python train.py --model="image classifier" --dataset="photos of arthropod specimens (BIOSCAN-5M)" --train_examples=195000 --image_size=48 --crop_scale_min=1 --horizontal_flip=true --translate=0.06 --targets=["family"] --num_classes=218 --arch="fnet" --norm="layernorm" --norm_position="pre" --activation="silu" --mlp_ratio=4 --parallel_block=false --dropout=0.1 --inner_norm=false --patch_size=[4, 4] --conv_stem=true --layers=6 --width=160 --positions="learned" --loss="binary_cross_entropy" --init="torch_default" --residual_init="none" --optimizer="soap" --beta2=0.95 --lr=0.0019 --beta1=0.95 --shampoo_beta=0.95 --eps=1e-08 --precondition_frequency=20 --max_precond_dim=512 --one_sided=false --adamw_lr_other_params=0.0027 --grad_clip=5.0 --adaptive_grad_clip=0.02 --steps=40000 --batch_size=64 --epochs=13.1 --lr_schedule="cosine" --final_lr_fraction=0.05 --warmup_steps=2000 --weight_decay=0.03 --adamw_weight_decay_other_params=0
Rows from block 3 of a small image classifier, named by matrix and row number. Rows with one number belong to one neuron. Each number is 200 + 20 x the weight over its row's rms, rounded and kept within 0 to 999. All counts start at 0. After the name is the row's rms in percent of the matrix's.
Before each neuron's rows are labels from the 100 images, of 14976, where the neuron reaches its highest value: "colour at peak" is the nearest of a few named colours to the mean colour under the peak; "responds to" is what is common among them. Only what is clearly more common there than usual is listed. The data: photos of arthropod specimens (BIOSCAN-5M).
# fc1: MLP up (model.blocks.3.mlp.fc1.weight, 640x160), inputs 0-159
# fc2: MLP down (model.blocks.3.mlp.fc2.weight, 160x640, transposed), outputs 0-159

colour at peak: grey; brown
responds to: order Coleoptera
fc1.344,101,222,180,198,190,196,134,211,186,178,198,218,191,195,201,169,184,231,204,181,200,205,183,191,194,218,172,222,219,186,217,216,193,156,204,205,182,184,158,234,172,193,209,162,171,231,194,221,213,210,203,191,176,186,201,223,192,208,209,206,180,210,176,238,165,175,206,212,223,184,180,207,202,201,162,222,211,186,181,205,190,186,216,193,206,201,201,211,157,234,250,201,164,208,198,216,204,175,238,195,184,211,191,206,218,216,233,175,187,182,210,245,207,213,201,195,183,209,209,229,213,205,196,191,200,194,186,184,215,179,215,213,206,222,188,200,205,176,217,190,184,192,233,183,183,197,215,196,182,175,223,228,189,188,215,234,220,226,154,175,227
fc2.344,091,220,213,221,190,184,229,218,169,203,203,194,196,219,242,189,151,197,155,199,192,229,202,189,210,196,210,223,191,204,202,182,213,211,206,166,222,198,234,189,222,210,196,212,241,216,200,231,170,174,184,224,212,190,210,180,213,187,200,206,230,201,202,220,235,224,199,192,178,235,209,191,197,209,211,196,230,214,218,167,196,223,199,200,219,199,216,206,188,154,223,200,193,198,202,203,198,225,196,182,220,202,219,178,189,145,177,196,169,193,185,186,223,181,195,272,207,180,222,203,177,203,212,182,171,194,182,208,223,178,211,159,197,182,213,205,190,207,197,229,142,198,209,230,192,239,179,179,217,198,220,201,208,187,194,205,184,183,210,200,200

colour at peak: brown
responds to: order Coleoptera
fc1.187,096,188,205,220,219,185,170,172,214,198,216,175,197,188,158,209,196,221,184,201,217,223,200,185,218,201,234,236,221,176,218,219,192,220,213,171,179,236,184,178,220,200,201,196,211,188,190,225,226,176,211,178,194,196,211,211,208,207,182,177,183,181,161,166,221,177,202,167,239,197,199,212,207,169,224,173,191,193,243,201,197,190,207,206,215,206,222,165,177,185,187,203,242,220,166,162,224,211,216,190,209,228,177,205,190,194,206,213,197,222,170,171,193,170,199,200,200,166,209,196,166,214,193,229,172,183,192,177,187,178,223,208,207,194,204,166,208,194,200,184,214,174,228,172,205,243,211,174,218,216,212,220,200,201,181,174,221,168,177,227,213
fc2.187,097,202,204,221,220,206,187,212,159,203,207,219,187,221,180,191,181,231,222,218,189,219,148,190,190,168,192,220,212,175,197,210,206,229,197,185,199,202,182,220,205,209,203,198,184,233,199,182,198,196,221,201,196,199,173,163,210,200,224,191,209,216,192,206,210,219,196,202,238,170,208,211,211,196,185,203,196,197,184,188,208,213,214,220,219,231,194,191,215,228,170,182,201,249,182,228,207,188,188,205,213,142,203,200,181,209,199,201,237,223,228,233,209,212,204,159,163,175,223,206,202,211,226,193,224,204,204,229,203,195,219,168,153,218,198,199,214,218,209,225,173,196,193,167,264,153,224,188,185,210,171,190,222,211,177,195,224,219,211,211,200

colour at peak: brown; grey
responds to: order Diptera
fc1.460,090,177,186,237,193,225,184,199,241,202,197,202,219,148,175,184,203,203,202,168,197,191,210,217,239,205,228,247,208,197,212,202,167,204,172,224,194,192,182,148,194,230,176,203,177,205,202,219,222,176,190,190,221,219,204,226,152,195,214,210,177,177,236,205,215,197,195,236,219,204,220,193,203,202,199,233,181,191,226,194,210,224,184,208,158,175,190,161,187,199,201,170,235,203,199,185,200,200,181,200,187,193,229,169,220,215,217,154,227,202,201,227,205,215,171,228,191,191,230,206,211,181,208,221,228,197,195,169,211,211,219,198,217,188,171,190,155,202,201,212,204,236,199,214,210,198,201,198,210,226,193,187,207,200,227,200,222,197,203,214,204
fc2.460,105,218,217,213,184,184,230,204,170,224,185,209,185,249,183,198,217,206,193,212,201,213,174,212,188,201,184,189,194,164,177,176,220,204,205,169,212,189,181,237,228,195,179,190,215,154,185,196,205,239,199,196,187,187,207,201,231,192,173,228,214,233,183,213,185,211,190,207,191,174,177,216,223,201,195,184,194,225,182,212,185,164,190,163,195,223,225,202,236,207,189,208,210,208,155,213,199,187,205,192,193,185,243,203,205,178,188,200,189,190,195,188,189,154,198,192,230,202,162,217,197,192,243,193,190,201,172,224,182,170,147,206,183,192,204,211,227,201,215,196,201,200,221,185,214,171,222,201,219,167,178,136,201,212,225,211,193,202,194,176,203

colour at peak: white
responds to: order Coleoptera
fc1.490,099,217,243,242,243,192,223,236,205,193,208,201,198,192,144,197,207,185,154,211,221,177,200,174,138,181,181,187,205,203,231,217,198,176,193,180,196,199,170,195,184,209,186,199,193,208,227,220,228,214,223,222,204,200,177,215,228,199,206,237,202,232,193,200,233,191,200,212,178,195,171,192,202,170,190,211,212,193,178,201,233,218,215,210,217,187,210,214,200,201,193,236,207,200,216,219,199,197,179,195,222,196,197,202,210,195,237,206,223,205,184,230,181,176,196,206,198,199,189,178,222,196,229,213,254,188,194,226,231,191,183,216,198,227,167,184,192,205,208,213,213,206,181,162,227,212,171,194,197,241,187,217,191,210,184,215,207,212,167,170,183
fc2.490,108,191,207,191,190,247,183,183,201,207,191,203,210,216,220,195,197,224,203,201,216,203,201,172,151,228,177,222,226,208,185,204,177,209,192,241,200,214,207,206,204,217,182,225,171,189,216,186,211,199,220,170,188,184,210,231,188,215,213,161,180,195,199,178,196,191,232,224,190,209,202,208,213,181,212,208,196,221,242,188,184,184,195,201,179,234,184,196,176,198,207,171,220,220,181,189,236,218,181,232,222,188,186,192,161,206,160,217,195,177,213,217,207,181,196,179,229,191,226,208,205,198,182,201,196,215,227,178,201,184,227,150,195,186,240,205,236,243,217,175,189,180,208,186,209,214,209,229,242,207,165,195,204,171,189,159,174,191,181,174,207

colour at peak: grey
responds to: order Diptera
fc1.380,086,191,193,194,229,197,214,179,227,197,224,210,224,232,186,167,187,187,231,201,196,177,175,237,178,194,165,199,217,196,215,190,195,207,211,224,189,214,220,193,207,196,208,191,199,173,219,228,203,174,200,145,197,195,157,180,215,195,256,197,191,192,221,220,165,211,209,211,214,227,189,220,204,214,208,238,203,198,223,179,213,177,167,217,227,231,207,185,169,223,186,190,196,223,184,199,204,225,178,206,190,229,201,201,154,185,228,194,211,234,200,190,223,225,202,234,170,201,205,205,200,171,192,217,211,208,188,216,219,197,189,253,199,232,195,190,196,196,213,166,212,197,151,187,189,216,212,188,215,234,185,206,218,223,174,223,188,193,176,197,202
fc2.380,091,211,219,189,200,201,183,205,153,165,221,207,202,182,184,190,180,215,207,196,224,229,177,208,222,176,210,304,175,193,199,192,229,173,183,219,202,214,196,204,208,202,169,239,212,202,221,234,200,237,176,179,198,185,228,233,220,199,178,214,207,220,208,208,212,190,170,199,185,193,191,209,179,214,188,239,221,187,225,222,209,198,204,182,225,175,195,229,194,202,180,205,189,172,226,226,206,180,215,196,214,194,246,204,177,188,180,190,170,174,184,190,203,189,175,185,211,183,201,222,179,190,166,189,219,179,209,176,201,216,230,203,203,180,202,181,202,154,199,222,230,191,180,192,206,197,179,191,205,197,191,201,174,198,188,199,218,208,199,212,196

colour at peak: brown
responds to: order Coleoptera; family Throscidae
fc1.228,101,204,208,205,220,173,190,183,215,187,170,203,215,201,174,215,195,225,228,208,223,210,194,173,193,197,201,202,221,161,207,184,202,202,197,187,200,159,227,217,206,179,187,230,194,212,209,225,215,217,219,215,196,196,197,167,176,199,228,230,184,180,235,169,187,227,227,231,209,208,205,190,191,219,218,167,201,234,199,187,151,178,190,200,191,221,205,175,222,215,179,174,190,231,163,191,250,223,184,158,203,148,205,205,194,194,186,205,177,235,193,195,226,223,208,178,200,221,186,196,195,155,211,218,179,177,199,201,208,216,158,231,190,171,213,179,179,211,186,220,187,233,188,212,224,187,203,205,186,207,200,191,235,166,197,188,203,215,220,211,205
fc2.228,101,199,200,224,203,167,212,195,217,223,212,186,218,229,227,177,190,203,225,208,174,212,236,198,153,210,176,222,164,213,180,213,192,228,194,232,208,201,193,181,219,195,240,185,226,192,190,162,193,197,188,178,223,188,228,206,172,177,182,209,197,206,205,194,205,232,189,175,205,221,207,184,186,219,173,181,178,189,202,188,194,195,193,206,173,167,184,210,193,195,179,160,159,185,148,190,209,214,225,228,222,229,171,187,190,180,182,194,206,203,173,226,180,195,184,165,207,205,179,192,187,212,216,181,165,188,214,214,179,215,203,177,203,172,166,208,161,202,209,227,197,204,186,176,207,219,197,206,202,175,188,252,208,185,207,226,204,205,193,181,244

colour at peak: grey
responds to: order Diptera
fc1.308,099,210,190,250,206,233,216,198,199,230,214,177,169,233,201,184,182,235,181,173,209,230,216,182,189,196,175,214,230,187,215,213,224,204,220,202,207,187,219,201,209,204,213,196,221,229,193,231,206,174,202,196,228,197,206,193,259,158,163,158,202,199,157,211,211,186,187,220,219,175,186,190,193,165,163,217,221,202,182,183,238,208,181,212,203,225,246,200,213,204,229,222,231,172,199,201,233,226,175,201,216,184,137,217,203,190,173,184,196,204,207,191,205,212,177,192,206,202,215,203,189,218,214,211,200,233,195,220,195,187,226,206,207,203,202,210,180,222,192,204,229,185,173,183,214,188,198,207,190,207,189,191,211,172,212,191,209,167,208,191,190
fc2.308,089,182,222,185,210,175,176,211,205,170,199,191,199,186,183,211,200,205,222,206,181,209,182,197,191,210,165,200,166,193,168,214,173,250,216,218,179,198,230,176,199,173,237,169,201,200,187,235,244,197,185,189,191,212,171,235,163,224,215,191,204,217,204,176,216,195,208,199,202,196,223,214,197,228,176,175,208,201,200,194,193,206,207,195,214,203,202,229,245,218,175,207,190,211,229,232,185,167,197,181,233,201,202,211,239,206,188,237,185,181,192,213,186,192,218,187,180,204,196,238,200,228,220,205,234,208,182,171,188,159,212,198,152,211,146,188,217,199,187,212,190,220,206,234,206,161,211,194,196,214,209,217,198,226,190,204,227,186,211,181,216

colour at peak: grey
responds to: order Coleoptera
fc1.573,096,216,185,203,163,198,163,221,219,192,205,213,229,203,194,187,232,198,207,194,156,199,197,193,220,171,206,165,221,190,232,211,181,199,224,183,217,239,202,228,228,188,179,192,230,194,173,218,203,196,224,201,231,232,209,178,195,249,206,229,184,190,211,200,201,216,177,196,229,211,174,206,186,200,230,189,192,195,215,212,216,187,151,188,201,213,229,218,191,192,166,190,215,218,202,208,186,190,182,173,192,193,219,243,225,162,181,201,200,196,208,170,190,207,236,217,219,185,159,174,224,181,203,174,198,244,220,190,191,204,185,215,179,228,176,228,235,226,187,215,183,186,250,197,203,193,194,189,218,191,230,191,204,208,199,210,206,178,219,202,205
fc2.573,111,150,194,188,203,199,196,238,196,219,197,169,190,235,230,188,193,165,214,209,196,180,208,214,202,258,182,228,208,183,213,166,211,188,193,236,180,197,187,198,198,198,204,236,179,199,200,219,188,229,177,177,187,198,188,236,234,206,191,219,152,189,186,166,215,226,207,219,201,197,253,206,217,169,197,205,203,209,194,189,211,196,236,184,191,245,191,217,213,205,232,218,188,184,213,210,191,207,214,227,176,218,207,196,194,216,170,178,213,191,203,215,208,200,194,181,207,190,236,201,167,238,210,206,233,188,207,178,190,200,194,218,186,219,206,185,197,169,160,220,226,195,172,188,176,184,182,244,210,232,198,221,204,174,190,215,194,200,210,202,188

colour at peak: grey
responds to: order Coleoptera
fc1.539,102,224,203,210,234,225,183,221,207,181,195,206,228,185,174,197,222,202,190,197,192,199,185,230,216,204,196,206,192,201,201,213,155,172,238,181,241,155,199,186,229,217,151,223,202,202,203,195,193,159,218,229,184,198,216,178,215,223,193,229,188,224,196,187,191,206,204,221,210,215,201,193,214,172,202,222,197,193,194,242,205,229,200,223,232,227,173,222,174,216,200,210,196,208,218,201,188,232,186,240,191,195,162,208,222,181,216,202,199,175,200,197,168,266,172,169,238,213,243,192,219,202,192,198,215,220,193,231,215,198,206,164,201,205,184,202,201,208,191,169,214,198,212,177,201,218,204,192,176,201,210,185,224,219,214,206,203,184,183,175,174
fc2.539,107,216,171,204,173,172,193,196,189,188,235,231,209,211,203,164,196,167,215,208,201,223,254,227,159,218,218,181,213,199,194,194,228,191,164,221,174,206,188,205,186,227,259,179,212,183,206,207,179,209,201,197,184,162,203,170,190,215,192,209,214,158,210,215,211,193,166,190,202,195,249,247,220,192,207,202,183,222,200,162,217,167,193,202,233,209,233,205,220,195,192,188,197,197,178,186,215,225,176,185,191,205,207,183,141,188,171,174,190,225,191,212,189,177,216,193,191,227,180,181,187,203,226,215,212,221,208,190,174,181,199,209,199,211,196,188,212,190,180,186,220,172,206,203,192,203,193,223,213,177,201,228,187,185,177,186,212,211,189,198,225

colour at peak: grey
responds to: order Hymenoptera
fc1.236,089,216,219,168,223,218,187,216,190,201,153,202,230,210,191,178,213,199,191,188,232,215,221,180,203,213,188,202,184,180,168,168,205,199,179,197,227,237,205,196,179,215,216,256,196,196,213,222,216,182,206,203,202,211,191,233,218,176,235,217,215,192,235,196,212,203,241,181,204,187,184,194,205,200,178,210,202,187,217,183,213,217,246,174,215,159,221,195,184,195,165,193,216,158,214,184,208,220,227,192,186,187,240,235,209,177,194,199,212,218,201,186,186,200,243,196,193,183,176,198,171,207,212,185,215,203,245,183,208,193,204,201,197,156,221,184,193,165,189,189,229,215,206,218,173,185,231,230,191,185,165,182,210,175,226,210,181,197,206,199,194
fc2.236,086,214,213,217,231,189,218,166,245,203,208,169,182,180,169,213,189,182,205,198,205,217,221,217,211,184,223,173,196,202,226,179,243,208,183,176,196,204,241,181,210,210,200,176,190,190,199,171,187,198,168,176,179,210,196,218,208,215,181,206,233,206,184,228,191,187,157,200,207,185,213,217,234,196,209,180,247,158,193,213,182,163,180,208,202,177,201,188,194,230,234,209,183,208,202,225,194,179,193,213,212,206,185,203,186,206,246,194,216,199,145,215,174,221,168,225,208,221,197,205,173,163,174,218,181,202,182,202,220,208,194,184,185,186,201,181,211,165,213,201,197,192,214,171,219,192,172,184,201,213,240,182,204,242,211,194,197,196,173,217,209

colour at peak: white
responds to: order Coleoptera
fc1.554,100,241,202,204,199,204,234,233,153,172,196,214,211,208,165,193,157,174,177,186,174,204,218,187,197,205,217,175,188,202,210,216,229,201,171,202,180,232,197,194,235,198,197,187,193,196,183,195,238,246,195,211,192,178,232,199,208,208,224,194,251,216,207,190,204,196,235,204,213,195,186,191,211,207,194,202,230,210,210,206,195,214,205,198,189,181,201,214,197,217,220,235,196,207,214,190,199,231,179,177,205,202,195,223,229,226,184,212,236,216,145,229,201,226,213,188,177,205,224,190,225,207,222,190,177,218,197,178,177,213,181,220,225,215,169,192,215,236,210,197,228,216,181,209,162,161,176,174,213,226,185,182,171,201,177,226,193,203,196,204,185
fc2.554,096,219,195,224,152,181,209,188,223,160,223,186,200,200,219,190,231,183,219,226,225,186,165,198,238,194,236,205,183,202,171,201,171,176,194,218,206,203,212,210,248,193,216,223,219,207,194,200,200,194,186,182,231,215,202,186,225,209,209,225,201,211,199,203,198,199,207,186,186,223,199,147,210,211,187,190,191,181,198,179,221,161,215,228,228,158,211,194,198,208,204,183,245,185,227,196,201,221,167,215,204,184,183,192,177,198,207,227,221,171,209,231,216,182,210,190,175,217,214,230,188,182,190,233,198,181,183,177,231,230,189,208,222,178,185,210,218,197,161,218,185,207,200,189,199,222,214,206,168,160,188,181,201,212,231,173,192,222,208,175,232

colour at peak: white
responds to: order Hymenoptera
fc1.474,098,245,240,187,219,224,214,226,213,217,205,221,193,194,194,185,213,191,188,198,175,197,207,174,191,224,199,197,241,199,190,194,210,193,204,155,194,200,174,187,176,219,239,225,188,186,201,217,205,165,225,194,233,201,178,193,196,219,220,206,184,191,179,151,219,192,244,222,177,164,207,211,173,208,175,226,186,208,202,174,215,217,228,194,175,180,238,196,189,194,191,228,189,199,212,205,209,191,203,184,163,223,223,203,222,193,225,235,198,227,192,217,213,226,194,215,193,208,198,215,230,200,210,236,217,213,177,187,207,173,168,199,239,196,176,207,217,214,164,194,173,175,193,150,205,226,194,186,214,206,222,200,194,182,207,184,212,215,179,225,168
fc2.474,104,180,210,172,219,195,194,176,198,219,190,207,216,200,206,171,181,200,223,197,188,215,182,204,178,205,203,223,199,215,204,187,202,183,164,247,184,179,171,193,196,202,194,203,175,185,191,203,192,205,210,173,203,234,184,194,155,203,172,193,201,217,209,147,169,195,179,188,205,188,234,252,182,200,211,198,192,185,258,196,180,209,186,198,172,211,203,181,210,207,197,225,190,193,182,203,221,222,217,236,191,168,169,200,193,199,179,194,242,187,184,212,210,195,196,187,183,201,221,197,181,181,230,219,172,171,241,230,202,167,233,170,211,194,199,179,223,199,225,194,166,192,212,200,209,191,173,223,230,222,215,219,216,208,179,186,199,167,180,150,210

colour at peak: brown; grey
responds to: order Coleoptera
fc1.395,087,216,197,161,201,189,216,196,166,192,207,200,215,169,192,200,134,219,216,187,230,173,170,195,218,234,178,186,183,195,213,196,199,154,234,201,229,219,195,191,219,169,202,206,194,202,199,191,187,184,204,235,184,208,210,193,211,186,201,195,224,207,236,189,208,165,199,203,187,207,230,207,248,209,222,235,232,175,197,206,180,214,195,199,210,211,196,210,181,195,183,193,199,153,213,201,202,224,237,156,178,162,203,199,240,170,180,187,178,187,189,178,197,221,205,209,168,211,193,223,232,209,168,204,189,216,177,186,188,245,212,227,203,213,189,190,213,208,208,171,190,215,177,215,217,203,219,177,205,216,210,203,210,221,230,187,224,194,203,226,200
fc2.395,095,227,225,192,188,233,190,200,211,251,195,208,208,208,210,246,234,158,213,204,195,205,216,214,211,152,209,211,201,187,204,158,212,193,182,159,175,214,241,181,164,212,210,192,197,169,214,243,178,230,217,184,200,190,193,169,209,223,191,216,197,196,209,205,147,230,198,225,204,190,199,193,194,163,176,202,196,168,203,201,201,164,216,218,191,226,189,221,221,196,218,187,203,175,210,156,212,198,207,211,223,167,186,224,184,198,206,236,178,184,218,221,213,213,207,212,217,219,179,186,186,194,186,208,183,202,191,183,214,216,193,225,169,214,197,203,186,164,249,180,198,208,216,195,211,209,185,199,172,200,174,217,191,202,175,225,199,219,194,186,201

colour at peak: grey; brown
responds to: order Coleoptera
fc1.361,101,227,175,194,203,189,193,213,208,201,205,186,175,229,195,250,238,218,149,163,160,198,196,219,187,226,180,164,183,219,249,216,180,181,173,225,171,208,215,215,209,213,174,212,209,199,226,229,212,223,199,201,207,207,205,214,226,211,215,229,200,207,209,213,194,174,175,198,183,231,206,183,211,210,217,191,205,206,208,178,191,197,208,233,180,196,242,186,214,205,220,193,239,209,172,222,215,168,166,226,182,202,174,202,193,165,207,178,205,208,216,167,201,208,222,192,199,225,223,216,188,231,196,202,171,226,199,182,194,171,183,195,227,199,188,165,186,184,168,215,208,200,196,175,165,206,195,199,210,231,186,197,234,241,202,212,191,191,209,203,210
fc2.361,097,240,203,196,186,175,169,174,216,184,170,204,243,186,194,173,206,178,199,238,184,174,209,181,201,151,210,219,197,224,178,200,212,207,200,211,196,187,234,185,164,156,213,164,225,189,192,235,208,205,192,201,193,173,177,227,171,152,198,199,214,174,211,221,193,204,188,217,229,188,192,211,207,203,185,219,208,185,205,205,219,253,216,179,201,177,160,214,206,225,176,215,182,183,212,209,183,202,240,199,172,190,191,229,206,173,215,216,186,164,186,193,185,188,216,178,162,186,217,182,183,154,186,216,191,206,184,203,215,202,232,191,167,208,204,218,212,177,187,198,176,224,201,213,200,201,203,211,196,183,194,177,190,186,172,194,230,214,198,218,200